Weights of a small contrastive audio-text model.
Model: encoder norm layernorm, encoder moe top_k, encoder num experts 4, encoder layers 8, encoder width 160, text encoder width 128, text encoder layers 7, text encoder num experts 16.
Training: soap at rate 0.0046, 4000 steps, batches of 128.
Data: trained on short read English sentences (LibriTTS-R), 26041 training examples, 19.7 epochs.
Rows from block 3 of the text encoder of a small contrastive audio-text model, named by matrix and row number. Rows with one number within an expert belong to one neuron, the router's apart. Each number is 500 + 25 x the weight over its row's rms, rounded and kept within 0 to 999. All counts start at 0. Numbers have three digits each. After the name is the row's rms in percent of the matrix's.
Before each expert's rows are labels from the 100 texts, of 14976, where the router gives the expert most weight on average: "fires on" is the input token at the peak. Only what is clearly more common there than usual is listed. The data: short read English sentences (LibriTTS-R).
# router: router (text_encoder.blocks.3.mlp.router.weight, 16x128, trained with AdamW), inputs 0-63
# up: expert up (text_encoder.blocks.3.mlp.up, 16x128x128), inputs 0-63
# down: expert down (text_encoder.blocks.3.mlp.down, 16x128x128, transposed), outputs 0-63

# expert 6
fires on: "to"
router.6 233:519502490499503497504523502507503493533453513513510470527497463512541560522511503507525468502499520558496478487501480501469499503543491432505505504455474460502503527497555511503498529468493501
up.0 105:461511506474449488498479496526536478492444506486514494477499514517511541477454503471493492520512493501440500517511499519484500610505527475505503476537534505495468520537572502501519506518492511
down.0 114:490524525499547522500532558500488527494476470494515503519513462511483468551488485505499496492524522488522471513475508506466512557479484527542536480495510490522533543528486456449567506535474510
up.1 093:529475481491493560514511502519489499524513524447542490456484486494494510499509488542545496476441484521507533532507470521543505454505482494488484489492439524512458478479463465511526481504490510
down.1 086:513538515528505499466490503514478496502444497565502511459533510518480529509468516513481521523500480507487486505491487478519503482492491466512532523482450512503524507506464526477451487439521494
up.2 114:508493411525492476533522477460503517485477471562540457500488493518512531504454497540507471486461458498492517521515497477472486535495562476505489496499482529457505511558499487511478542522506444
down.2 109:533505454529523515516522495521467470524464491490513476510529506528511504515483520492504547515508503549466512501470503502502513495516548509502512487494482456508501547535539500506484462498499501
up.3 099:500497529524498505521480503473486504476461528494509511489501503512514490487527545494532482487464526489476548492453436489466465576529484503495530453505484498506483546508512467500481516501450493
down.3 101:495471454508448533483508514541506474480508447529544469561521476498487515472515481525483523452498514500487507513497496498475482496512527520488513509509485475497488536510493489540512535537514469
up.4 128:508534477472501493511519496517476517457523474507453508523472544527533501488499486500534470527503495528500503529513482472506531506574544463510534500503509464467491515516498484484421493518500506
down.4 125:526540560506494475523474518520532458493554482513523505509496441509509495545477509495504512467513555440496524514475511497520470485477480517489497469512477550487499465486512489533462483486471503
up.5 101:544481552506499504519493454492466468489520493451513533521480472490471543486495470494489539474521507485529521544508506480511510430507506511500515482470482495548487474487478447534475517469457515
down.5 101:473506521518540569479425485459539483479482500532519521489504472490532447479518536479525515495472468496535498512520497493536522483452482513483483509497510485540523478471505482491499472543501526
up.6 118:463509517493505489546486500512507504517504514514487486491493466547489529457511491518517488538483470503496499473507507430448479529545539502510465476455533465493474503529449494474527536502518539
down.6 108:460540474514476540459476508522511491502503495518538476499527459508491504524528516496497530520525523506473506535542517535527523537452450487508543505491492499473491508509513525549504508470457515
up.7 089:476508489502495503499540494538517494463495501523457451505512502483496525560551515467506524513487509499500462471479489507508500505471488514523496497533481497485471514508474480443468505504488459
down.7 098:475513550496515498519501526540481494540517514480497508492473536495453490491528503506517470454488534500522492508525480474486509504513463452524545518458519458493514472499505528524469523510511477
up.8 078:475474497486521520494503472472470494466474545484501507530535474506494476482482514512482546510557482525536540519578507499540466493496521489540514468522515479488487479517455505514526492513512496
down.8 081:501494495503528499511486484515459497517496506522467532491493476516501515497521464475533482519483519522520487489509513494503470472485462497491516481520499464510511485517506486478483514497521506
up.9 085:488504480502469519468496504511472502524471572435501518502480505511473522496489512502538525502501472515497444507536492461494484459489488478501464474511494475545492500500526458478515474528482497
down.9 082:516495539511499509456452511527541540469478497503496475482567491456516541539512520473467504517533531524534483464498542509483541471480491481510476515507506515539512512510487535517501476454480506
up.10 067:488502501528521523513494490522473512555491486522465478533501506510451468462488500541467468551510537501481520529490497495445479483451511457529511497487532511514511508507477492503518495489502505
down.10 076:522522500506514487514502523547479493525511485468455521503513523502535554540460502487512527519508499475493483496450491508470516463503518528473500468507488552540486520506536476472507511499526503
up.11 122:492491511463489449503510519522498541549544484518501493479487469524487485526514507517516493542532532529500534519455515512531518561557459515487515508495526458523483502527505517511513572476539512
down.11 110:461496515544482540495500484506525509462479539556507544482527492524492536487437509503477514510500534478457503479551479529497487496524498539468496501455518496479475541499508533499516505473503525
up.12 080:485527511495517518503494492507503475532547479534504487513497530518512483517499487431489514540476476464502531519497514502507483523512510498485465499531478512456523489486485540466532512535502488
down.12 084:516496512513526511487467441478528446494488511515479492522529515513481502517476524469504438553535540484551527470473527505525474509506515501483544463495496470482521536465498528446522502472525530
up.13 124:523494483487487483484471536481512488480561544494525544476501500498493480514516478518489521494471515486490481507500469517490465528507512522536462526532487534550529506461539496512493543463503492
down.13 107:480448518478458543493514517498503473534529484485504519504546517521496523511508506522511493493488537504487465472476496529504544501486488503490491523507511490513497530529540514479532487516467459
up.14 089:564494447501525466481527464492531511485506500529501516496491514519459490513531531510512512458480526499528498487473459509495461481498505467505502472496506493504505490430537465513526518506532501
down.14 084:470522526489532520511480519476505491471485552522506509523533498492524479499520521495446493544483498495509497501529488487497512502515529524534481509496508511511528521543487523490454545501510507
up.15 070:514511500527461521474498479496521487475487474479474505472534532514531485504473519549489525462489475499475518486559455476495512516507506500477463461500548486521450467517515494489476466532471491
down.15 080:465516474494510485499486486489498480520504502490507492519563506491519512518502523496465492528550491476521500513485504479446479523453522474551502493498498482467516513483489540502513539471487544
up.16 102:508487444529497482509464512490511477504511540531556546502480483530476448522504475506482499487500530506491479483455442513476518529455512434502499488468484516543495467482524471504486485483518525
down.16 103:526473487475518537469444504503424514515438513462474466528510510502477482479501538483515464554497501512503475509464526483515518448497522526527524481485482492490537512528479494473509502464531520
up.17 125:529522492466550463467491485503476528487495523494481497489466502487516483489538477513514487541524493509478488484504539494492504510528509497454489542484514444511466491529494465516506521501519496
down.17 117:508502489486491529512510500463523463488510477496516502543507500491484509503490548530492481485493523466458532492516516497490505491450509480488515526547493574563477510545524498520499473505455455
up.18 063:474474519492476527509492506465468466498513464525487500488514540543503511539517488475463508448501475526500465511435531554504510544474511508519492474504469508488486508444519516522513502537495490
down.18 076:453494515514523451474469463527490531503467509459453505483488482471498475486526514497509490552483517487485482505492473504481532460499525532475471472487506473508532508491522521474510538508529497
up.19 144:469490512479547480470521479494475486517520520481493533512516514468477458458473498467432507491488501467485480482491495465483500501508490535458504468480522564502514490484493503488454513506526523
down.19 136:552509527499473517529516503483514476482505468537534522506506481504530467495522518560424455503512510480535465515520527530542504465469494504485506496500475501493480486508517513517534546491495495
up.20 068:514491523481507504507493487467539537499471563547472506538497542490533435507557459532522432503514524559506514532480515510499485496481503488515482490529502496492499483518481478517464505530493494
down.20 080:489538514530479494502524472514482474483536523481460502471499477473513549460428502517481476501498508490510472503486465511507518494537450527477478545482517521484481472501474501471507499474508514
up.21 068:536447548504505491513494469517466562510489488504460488494484504551476475497534490475492484538528513535513499456477522541533493457501525500521479500474510505491468498491486502489500443528488500
down.21 082:542488516520529516469480502530484498533534520488515502540483513458473508516498501493514489489519483497461502555503475466450532491498504468507514488497510501496486492484526503477517512464514498
up.22 070:495499468526528501498479487482544493545513538485516481508495514523513478442532488476506492456503454465533539550520532489492513522548470501510461487493496533524494487479510481462515461513512497
down.22 076:473490511489492534468510496531451518477485508483526524479447525453543494518470533544523477514479548515521495456478521493499478495502504506493507509518493427450502476486481519496481479462530508

# expert 5
fires on: "to"
router.5 083:481516446475470502460510504522552505429524480494467499467489531469462457482481492505486543508496530442483504486506548475522519490504483493491478528522506515503536458484502479476505467480522489
up.0 098:494501473491505517527485516498485481507488539541469474552469503516509511473491498517506515516504560509478481480532501506461524486491497502493507492497531507498519503462548509508482449450526484
down.0 102:521470537518510481513508493505538490488516513534589487511502526472497537498480499486535496515473520492481553473480541499499472540482494505528509480511478441489526475515494479520519499512490503
up.1 101:508488489470536521521510520471485484547474508496478484512545471535510579535486518540494472503501486501498470493524478493497489533487551512567496457526522509517547528504503528491463540481502470
down.1 108:452527475510482478425546512489515501507475511559509496494515450476485497500487514515481474503513476470490525469489510453507517515503488476516487510522520459522433492526482503452542536481477532
up.2 111:499463484462552528438480508513514525466454495530517484511510469522519509475512516503514511493503505514501538442497486478474502465514524459506518504501508496575462499487540504486502505499452492
down.2 107:462505494430509501487505485469513497481544465515524451507491513490475560460503494486461484503531452490535492504454517521489493531540520468515512493523482483509468548538514470475477446523488526
up.3 100:445461492494494527484461455487549528469521499466458504488488520493546495490531518488508506487512485491472508507513527526531472452471509505493488475500503515505456522502444508465543493519466524
down.3 094:523510512491559476531465500515547505517529464556478507496503472531505511487503508515484559474526508473483515473479553519497488506501484481556471516490476516507469482525491534512501523508514502
up.4 123:508490448510483504489513513493522468506497513496506460462521518500549513539470533481503459515516527527510447513507536511497506497490490521502492495505525488517498490570533526526506506549486450
down.4 118:478514493501489507549550496458486498497522486501466476488484474525487519520518457524498503463544503491496486473465484519501475491454507463469517504477479469479527513489475506511469488498539532
up.5 087:515474491475526520535537515518515493465476528471482506489508532521480473529482485510520530450516503505501485480499500472451512475524493493487530490466508550502512475516531472462475481456462462
down.5 092:496498517474527475460486504509500483508502492514493465484479566519506485549533456495530518482466515485496503497455516512521515576466521519480442509516484512483495496542505502493485507538533471
up.6 096:484482437542501459515490465506504467512478515498494493499550533517540528505543505527487510522516492500534490493479514498464528502509467553500482496496537477450526482473454472495476529478482517
down.6 093:478509497513518510495539520544471518503535502480498503496489521507486492476460515544520503479545440485479457532512509462513496467527503522502516464560506518512461511499522503470491483484536546
up.7 105:497487545521498496477513470457525517491548513463473491497535463519490454499503511487489532496519489508494478525512484518479510522500509487503514554482493492523453507540505515472511565532492483
down.7 110:516515502499494495525485503467489515464497536540496511525493449559505483526507488504530508484503520474460543534512499521541514558452524531491521479472501512513477501494523456506471494511457492
up.8 103:479513533475550480479511482488487446472520507499483492484468463475528488473508465500493502479444503508530494486505502499495518488481504505518451514467498506513499530497478496471468496533481497
down.8 133:484522523509500491514501477506521515501498461495483548473503495491509489521536485491507508481470480452484464531492483515484465487455515505541498480534498462504539528503527502503494482487513503
up.9 094:543503503500497499518483473524520452509478493500463500506493532510483530518476549487473467486475462488494525477522512455513483484502469507502512480528487465478547516493503553500487415503503510
down.9 097:477482522506516496518463472518518494487531510487530526490478486493506532526524489502511503482525489449516445525545486462521520500467492512487547491472521530515550485512497490526488500492464527
up.10 096:469538520454528505514482496516461454483468482521488518483478509543507528524509523462542484540505477473494466490519486543536521491585472497534524468516538502490480519509499478475491510474511490
down.10 099:499471528506460452500509505512505477531479492503532533502491467512505496500505548534481514501517526508503486493518537451470518536505477499495540472489478461513520479484497507531468497460510535
up.11 114:500520500534478431485503483511515484508506467490527505504493503486512478425477510470521483452491491526498503531525447503464500537539515505498476490484504482471489498482459507538519529503487479
down.11 117:504503491478459492540534464491510490488536458487498509506466518491494475519503530473515444495446494455500483445472493541486512525519500498478520492528505499522513523517475537462458508482508495
up.12 117:489479469507562489488518490473514493490511492496527483506538477516466481516443462518561489488507514490500484539496516512491493524544526548467525486486524519456532532530555532466490477473493485
down.12 115:492511488503510470522510455487488522511495517451536485476440537477457536473452510506512505497490487544514463547467482483514505486550517493491474473499483455466491505466482487474501506509507498
up.13 101:457517512505507480498489480471520472503537508493492530478503515529471545467517528479479522537486517472472512524477504493508487496460504482488486521491499500503494544476538496472523514521453506
down.13 103:494507508498459483517525536543529449518482535532508509517512429499474504492465485512482523506490577500533493504491539497486521539491487520508460490512518504550546495514505527520482487508478527
up.14 111:508506530470491457540525521488544517519493471522495512506472482490496471477502497492488492516484509512459543506458464533452479508464496533500468497512494505521494512460503475510523515497455506
down.14 109:507544488530499536498548478528499464505522500507481511521556512469494478513532529506489507485477519505475509535488475462459514508531483517518507488521461515486488535458517497490488491476499483
up.15 096:458524497498509494486490497482500504469503504469510496490542458491544523489504499469500503559487472541447506503497498478544520461437524483490494524504470482536567487501499527463486503496489509
down.15 119:461481514461518499549532506498488489468474473476472462525526496493490528475518502523482517488464489525462486503472462507483531476469556515525490519495447476495513526490482518512494499554445469
up.16 100:486529473499531522565556456510487523490489471467504471517481477544512471495500470517555485488486534483455506478519498518439498499476503476497533527546501511492537503494465499501477504556536476
down.16 101:560481488512524529457519537490527478483484472497518530503500536481518482543507464483472506506508518501432488484507484515473505502520488501473493463522516455494558511477488487534539472449491477
up.17 096:527481495517490486505556482510499457498483540507459487513547508530487501558483536522519517504494534513464508531487470507508525524481540530509501480499504545537506555473543524463518517512489475
down.17 097:516498519525513482499528491532525512488549425483484540515517456484505514512504464490516528528517522537515528498446478494493525522523514516485507563484468494484492496490448525525517575471498481
up.18 125:494486485528480459487511475463521479506505529484549505520520489483478479461470523501472485485550457484539508520484478486565498494492489486521491537462505495531541514499493476505521523486546524
down.18 124:537489534449470522488498492505534493469520509511489516459516516510503537555514524479508501518505471519497470470532516505507494470466462468507566491481520485489484506527495504514495490506497478
up.19 114:487506501506543478463507557508497508488505492477487500496458502523502544485506484547493524504481520485498512508498460487558462466517516469489542520517489495541486535502478521498520503477484494
down.19 102:526509494474513488496478498502494508484454501540487512459524464519537494524495514523483490529509532529499448484535544454491510463472542452517511500503540486521488497476504493527504505510503473
up.20 081:509533479496494478473473494547534518454501483552484499506541544524480539534511508486539478491490464489485491478499500543528472487488471532510482495546515454451504516484484446519507463512496484
down.20 078:460515490530509472511527518487499518544513454515549461463466536518482472534572460460488483512556499538496485537474535464506506498494522515482507504462501548493500495525490527533501485479504520
up.21 085:495506508498483506526499464486490499512500490501493482504462482487505524502544473489485520456554507508499491499505490504529482526541474467510473532435484475502498514503477526488486533477487510
down.21 088:505465533509469492510477485509462488439539470479460505547491516507510487505475491484498515504517468481494515500436545527490431516491485502510470473482522505456484471498488489499518528522506475
up.22 086:513532492532512477460519498450537484493527508475512480494535498493510500525530492474496511499474502467498512515506477517469548572509509504508494506489473510503534514491505513518453554491514475
down.22 090:501501514488532490468456507447506477543542504515518490537504489485512510512482499481550517505516493531509526501541498493506471506506447492506483464486482525538503446496506464510516478502424507

# expert 10
fires on: "the"; "a"; "i"
router.10 089:498484479466512462501492485490487534448497516465481504495524517500488546482528500502505495477511491488512482510495534494517512501496469533492502481511543537495485510527537477552488477531486546
up.0 110:471475501502523498455441519481515492454491502534515527498495518532499484497496496468544481469476526468488487489520480489514468500513536535547512462492503492529461471482476513530497516446495505
down.0 103:519528535461545497497551480510525520442505520463496500516508524458531522471520511509476523483497493498512483506471508501530527534527504495509476510494447488498517494485468553474487458479524456
up.1 073:495483507504477501523493525514480477478550498428501471524494511527507504454538497506496480555478515514492498479500510503464502524496458523552482505509461519497502555465515453455503558515499507
down.1 086:464452492498538538459515533459485529502463504548495460488529486467492509486475525488483494440556459522485466510502486486434498520513484508517494464511482498480525504488529524484465511487518515
up.2 080:502467482486487529507520550504497466533492527494489442471487513553528568505501449474493494487496540501518503476486527546484467513500489523502494522486456504483498537499540480511513502528504484
down.2 089:528528464525488508539504490506449533468487513500519542483463486506481538509468457470512482479485498491487525506485525498491489502526530483510564483523508505500563478553509462522536510493474490
up.3 121:525496490508561433498460470486471506497497550476483504515497537518499540528485494532508514512523538465508460497510499484525515476511535533499486534469514472523535508465479538493511479474507541
down.3 116:506494498538479432502500462504535531486495454526481520509506535535519487495529462507496496441535553524511478488546437501513490525512524507499473557493514505482492507504528514483475523485502504
up.4 091:539480483524494528530515486516534509500480461509506473502509533473532478540499510503506504496532471518476455499505460522506526559515556522483465521470517495489529556529510531517530518500514494
down.4 091:492476479466496525472492530504514485483498473514468468502534562508520493504487494472535443471507447504484490475480480540468497508494512461509487502501467532503454502476508481502525507512469543
up.5 102:507519515534532498487518462479500504483481511481502498473473502536493496516476501513474462474465525486558494526492466512492528543502574503480482508461496503463489487488529501533487502481500507
down.5 108:546502515530464491546508522473497492444492501524557487541509525444444479517484558488459502489491521454499530500499511521496509461489517499473482510510502481521506453487503474495501491464499459
up.6 094:489503512513523451509547544492524503528529486469476470506498534512557503532454547504497444472489522488534575529507543482537480507512531516476455515497470506512497515501495494517516485544483493
down.6 105:539486493502508518489437525484548544479462509492522495505549535497534488502543494491491486534466508446559525502505501527524545487521474509515515439510496523474513501493502482506483483465487525
up.7 124:446444486520493475496510494496482501521508534476486522503485505512479503469499527473524465469453506525475553520477528503481455520502475520480472512503478452538516523552513462440520483484520483
down.7 105:458519447505508575513496471501549449468487533489515474467511491504501487485517531470510470491531487477502546526487472490483501490495488501557529522491516518491515473483546488481446483474442485
up.8 094:492534533510542511507508516480491535493554511485523504530497477542517535519520473500479505486481520496548522480435511483510508502524468524464522509480479507526529528488531479525479502498521505
down.8 099:501490502488545459502492516472510534519485493497492472482530471467493526474500498499500495459469523498481566492511513461491470496478466488492488532514546552503511542514494466511466499465492490
up.9 081:521500508533526512474530540493488452478520520442495501470511495538498467484525483526486498514491533486475521522483485479490497498498487501529492518469496491505524496470509497493479524520510476
down.9 094:500526519544461478455472527490521500480524484540499520475527488466511518532479511455472494484512489477474494495481441536510490517494503454492536519461490508502544534504513518564493497443486484
up.10 094:526508490462493494430506489495513475537484511527493483528500476509459497464492484500479441492539563515454515505445547489467533491562492498525498468495468512506504533486490488491523484494524517
down.10 095:492519498484547527515498492464498523501471482495542479553499454478505462523436562509503501501559511525513491537453525497493513525518473505507520475496524522493471487519551498510510506494472488
up.11 081:498511515515520515472469503518460524507490538476562537459490470484548514477477507489507530507507476534491524543515481445532534515487511485507540509520519463512506485435510490484475506474493491
down.11 088:532524573490475489512475489516510548470480500455517489481496509517519509488515511457475476503483473479541450516521473472531493464508509544465444490497476478512526501488480492458494506459476556
up.12 089:517547502532478485504535474511527502497482500482508506472477506510508514498466505544498549520514533540503520492470503493465469503472522489515483480479507483478550506466517536500476494507504485
down.12 081:499516476514494545473500511527490498513497491545439498511464494492476479527488518489490516507508475501495491500515533491511518494492484522485527578521513527484520566501518492474531475515451524
up.13 089:490478518570463526521530476467491511529449489521534453505511530554512519509480545511475513532505500498477487463511509509490506481485493450492534539450470477529476480533498513472523474469489485
down.13 096:494493491510510461518480539512478472475515488498509499512499485488531461490519521535494536509508446467515473512533523525547465528516519472493492505515493497506505488526579517552459500525464518
up.14 104:500478450485510467501509537473496506493487488461507488534499534477514494557462508496479481532503488492529507513537499548512441511477447501483522506554493544525539497505468534495504497509513506
down.14 104:468512485524522489461564536532478509510501467540525506497480495455485468482490494453495479474484519528568489486500515533524468479481506498504514486490514474508519513504482532503449461511500534
up.15 092:467503514526522475487470532504498510496499496538552508526517497530508484529500541524487486475521494477539463473520507466518505520487514480473529532457493465502523498483513541459479507483502501
down.15 097:492471517443509469503545520516446526506474514482505471509485517456497482523486509477491525544543507521471544482509491479525507497476520508543499491543461494476495539528497488470519490452456517
up.16 079:525525504532481478511493508466484515484496501465518476471507540508495463547488508494486470531501515502499502532485504527492528521485495543528508472511537476509500452460513535495512529557493477
down.16 084:510527460478499492485481472529522522462487526518515498516513495494492509473479469476531551494490478446536457491520475540503524508471495519485510504485457458455474479492481540518511511487529490
up.17 084:470505460463503488465535439488525492553524509502512524508495530483511528465498549481531514488496529505534517516504470469471478522526489494489531543514453492510490553472514494518520517477517477
down.17 090:491524490483525533522494498506517482509467522543500434484537489522494542501513510476483492494480437468491510486501533493500514541492449495516529482520546495495514515522519532522512492506477529
up.18 116:538477473507518552476531494484511499517485543506521490536528483487542455527481483504482490504494492486547476481488476466501503485530459474472527491526478523469523511496514523528501478527526501
down.18 110:477511511483507493524485481497495539511448475513510488514485466524486503483464554523513494521503499520501521534490518465494484503497470444481554520483490508511468508540486451520481528519487506
up.19 076:518482464503472517473493499521519503509468465494548525471466507508511484510550475548490507451465547490461441515496529485532504480536497533464515488494485526507525512479518518518496489464536506
down.19 080:505504514533467493491496524503506522496526513536496496461528520491487467466499508493510471481519538479507511534468445524465545484522469466524529462480532489490537477518474506513516473498527531
up.20 069:475491508477533529518515456492514512495473481538536446512465507501541514533518510519445471492478510469482486514468518485502446522506498449513491509454507507494489524443508509471482485518481518
down.20 070:535476448491469465491484492546481522519492483548510488501523514478463483507505519472486519482485529518499477487486499501491546541555506497493477483494469489516491508540488530515506522525465500
up.21 115:459489508493462546521472532522472468477492497482512532483515452511454480507522527521471466469468520497477537508508525492500518487489483529468542502514522538494446508515520469458502494485535527
down.21 123:461519518509501542521446471488499487494475512474546511533553487485528481505463466474502449525502461502503495488497523494503508484490522483478539468537499514532520552475523477484505535540464498
up.22 108:468461494525522494512464551479458537477515509470500508505457513526508516510533509523541480520508510505518514522499528490516521551512488465523493497507539500485508516459517469497491512510496525
down.22 113:550510508485497549503535520513509504484509497489476517458544499552489457515505468491490491496504459484456500542504485530520471493521536557536477446496489524436521469510499514485497483483472464

# expert 13
fires on: "was"
router.13 098:501487504513524499517470531511471491495523504500520492514488551454494472490518489483458523523476468490546504544498547468492461493521492493505498526548502520449514515521478513507542445523509521
up.0 094:499502457497488477496506509487500503503482507522499505538481514493523503497505532535488520529487500544508497481483483520504562525476500508517510513493507498508538482540462498460487538492505516
down.0 084:485499537475506494497477461493489516489499512456469505484487544495514457507473479442492442504533521487474520495516513519496449517510506495484536511508482516534452516478492464477517471461556494
up.1 117:520509512535496528529471469509512520479528521482509457561489485515454509491461491484472497525500473495478525491515519513462521451565477553473528502483513504483446515515494511527494525503534505
down.1 123:506552514502483495490493541483521522501541467512495525491499502507489491534516559509526495477545519504475519514516502552514515498558506520502524507516516565527498531465517484491544502508497520
up.2 085:520467490512504485512549448479541492521507518503501505509497497488456443476533500524513541517484509488490493516460503485495505520515495501548556515478479501555473492508502456459518473501516507
down.2 086:528540504501473486532480567512493500522532495529474523504484536518538483536504537491541491503443467509480519531506524496499491470515479486488529483524478466504489482524534454482486513509506499
up.3 099:498519495526464486505513511521499540479501504502514526484480529507526468493518493487492485482482482480538534491460499512476468464555478515553492474479487520485516499549494500493477440507480497
down.3 104:479474453511518501505523478511490465499530488436494517524460522508502508492457471510483468512521447518473521493447497509516532540477481503502475481509478501535496511488501478483509451533526481
up.4 080:524476509509506559484498526529516465505479515462496515486510480520528463440514490519497501469449520493506468522533486537474461522497498502487516465518548496477480468464506473483510468531519523
down.4 089:460511503471491485500484481494509491500508473510506463446507518525466521535524464526480485521548512463490533516559538500507431523514466528522491499479472513487478490497507527502426490485544551
up.5 096:536539480484464512477483470534491474517456483471491481480483508466506522496459475496515429502488478489464487524439514509467491488559485519473520513507481513523478491499528463485526488520475506
down.5 098:542496473445463482498467471511499516546483489516499538520460478549492496449456495494536538490513511511478524502451463512510464480493506478507519501467503528464504498481468553515518525524503528
up.6 100:497510487530542529528487526520501440512532528486514551503469487514523514492503495497500438463457488480496506519521491514454462497519539489532495564465494510475501528479497483472465493498513499
down.6 094:521498504454453464525530473448503485456503508498434518492492552520505492507504492495488535484536471522520456442467494465504510502470478507494482533474493494522456475503501475503491481505474506
up.7 090:508500540503514475478508476474530494555500477509530496502477499488549501469488460528531472480505537465494512490492502568491481527478508503481514480493459462507509541502529481536491480490519488
down.7 086:487472472435495467524493510527502493530519503477498513433470496488516469497477492472456461506512503514524471471502461525468505512514467486508504509508488515508511489537513490483482469489557534
up.8 092:500506483474476502479523470473506513482476477536541482514495511505498522565491539515495493504503541492477464517567476511518492452498539460491533475513420483475525494447517490504487521519490533
down.8 097:508462530493516498485466549540506496526475511482508539524506499494508493442493475495492510516515534519527499484483514507502534508481485507488520487502532435519525477485483512445481562518549511
up.9 085:452466533567487561528515491557447504487507471503515497508515484513492495494501523518506498526502459512528510467544491490494519517444503496502508519521480527506526504495523511482429457517512491
down.9 087:509530548521475503525523462488473476499492515471512494470505526522480456535505512469460480514478504512476511525498496508507489480508530502491529478445459514460536504510517509474487509507474502
up.10 079:513478463556503491523513527485547498479504473469532493540460512461519512513506516469478448526478516531475552497519503481519498537514496489487458523500505502499489483506562499477517466490498493
down.10 073:466464470503460500517484486490530518523515539499509518500517467481500511447500493514505490537543536496469442487466492533528525480517533496497508512478482467497530520464495513465525494478469484
up.11 121:520521534532515476488500485484466502516509514512488511503525508470484529562493492519484562491520491511479465519518488489488536503504495509508524499524547539457526464529533487528483486520493489
down.11 108:484525516514505436496509474505532489522496476503477539481512539496499488496482521481491491515510522504486495529505479500507507513491500449476525479446498494461497504458465548504543483442517512
up.12 103:510469515540491485482477507525522544510513528481529515525453477430471431517555531524530526496493485497500510499515502494504534505462520468488515536525492509527507480475476510518515503531529483
down.12 102:505532497494459489506536452527467476465529477554550462485498534480473549505470495487491469505470508473478542503517548489513487528515487515512485497533466505486487527526542496511476491525466535
up.13 080:484494513491516490487522495458509501496504516474523499482447478570449503498498447511532444548489473503503454502506498520512470499484497494500513519489466503487488502488519519462512499504458472
down.13 081:549513488515525524490501520493516528490470494482548487520535420536500453513487517519478483507459468472484515498504530520518517504508458547462492517485550500456507494510524512508529481498499500
up.14 119:472503540506496516507517498479528492510496494517501494524497494485478532485514453514526475498448532554501531550510557463519471496495495492537503500523481519478526479480477475457474474525470561
down.14 114:474474502509516481521484510489570489498529481501505481475512501480516521536506517506469488473482474471511503536473480482498503481469500530527505547507478540511525455511487507505521521530521472
up.15 092:498467478477484539467463529490530539473501471504503495495453509516448475429507485473507511457550482493458458492496525508531471505490518469457495509507476523484495512474495495487481518500484512
down.15 100:530492510545548504505481498472577490564521499494515513490518456471503502512513478506520527521469479500510515546491488499506471510463467513506485501506456474527468510480523502532478530500504491
up.16 090:469472496520514527477528495482528506498485523483442523484525514531482597531508471488482462475517493531458514491443499486497494494497536507482493481532487509496456491525495497471492477519519523
down.16 085:520442507483449504511491508511478475449485540495509460511528459502504462489512449535535517502523498493491513441528530544493455513502506514466484492519547508496494528478496486504507519506469474
up.17 102:483502494457519494517478495476492480517531444493495503511499478513484496479515493475492487507492449520512474485488535456512531493475529490487464488482488522471440481484535570540507470504458457
down.17 113:462473506490490496502497522482496474534482465533529462512474460507464456517551513493512486502526524490513458516512486524498499476506537510552536510491509479458487510518491490530525543541528490
up.18 110:489496513523459485469504477460516528478526458515453470500462515528481476454543452507490514539518499513515519449533529537518477508499510468514472505488498486563466525464503488513507444518471486
down.18 110:495476528526453528504489523474499517485495509487504466516466428522504528496462492539482559479483495484528481520501492496482497507504515538466500509481495495499477462468541506499518546523519520
up.19 109:450494497503523454514529551465481514481504452522489480526523528504504439512490503490524516512501478541526499470528522476495502493495499438487448470521486504501510508486501507466485443506513518
down.19 098:496534523516504533514498503518468505483455483508517504491508496494508476524529565506493442507529474474542488493490519473510519528465483541517491500546497483512505473543530517504486510486492493
up.20 079:471465497495481513484466512548521455459550501502469490468510497488483456496524514532515531500560539458467434475493519529515541485542505514478481511481507528484488514492523511513495453545500492
down.20 091:508525526516458478486482488452524506490530523497465508449517477503539476525533483526518531483501503537505472546474483519500487489481531524474520492515495492522494540491534506492531562519475458
up.21 095:500505466508494522477526521508449504547482506491494482476521536424468498522493473474501502542549534437471475500468480521466481517513513527525519503465494527489516498481512484497510432493506492
down.21 097:538517510519521498474490481497517481507481537504482451532486518500488536468479496560504472528523482491444520500491504481523531501522482473492490503508502458510502486511532508520518527506446515
up.22 096:460483485507484499481511511535499453474507485501482495528493538492474481454467531523496479479505505498462479473532515471496494559502508497472533475477516530490542523519482474469496507509492518
down.22 097:583529492472524517535537575504498486525513529502462511541531497487485488518504489504516487535481510508502530522494516518523545505518474486501486502458507495514454449467521489492504523499482532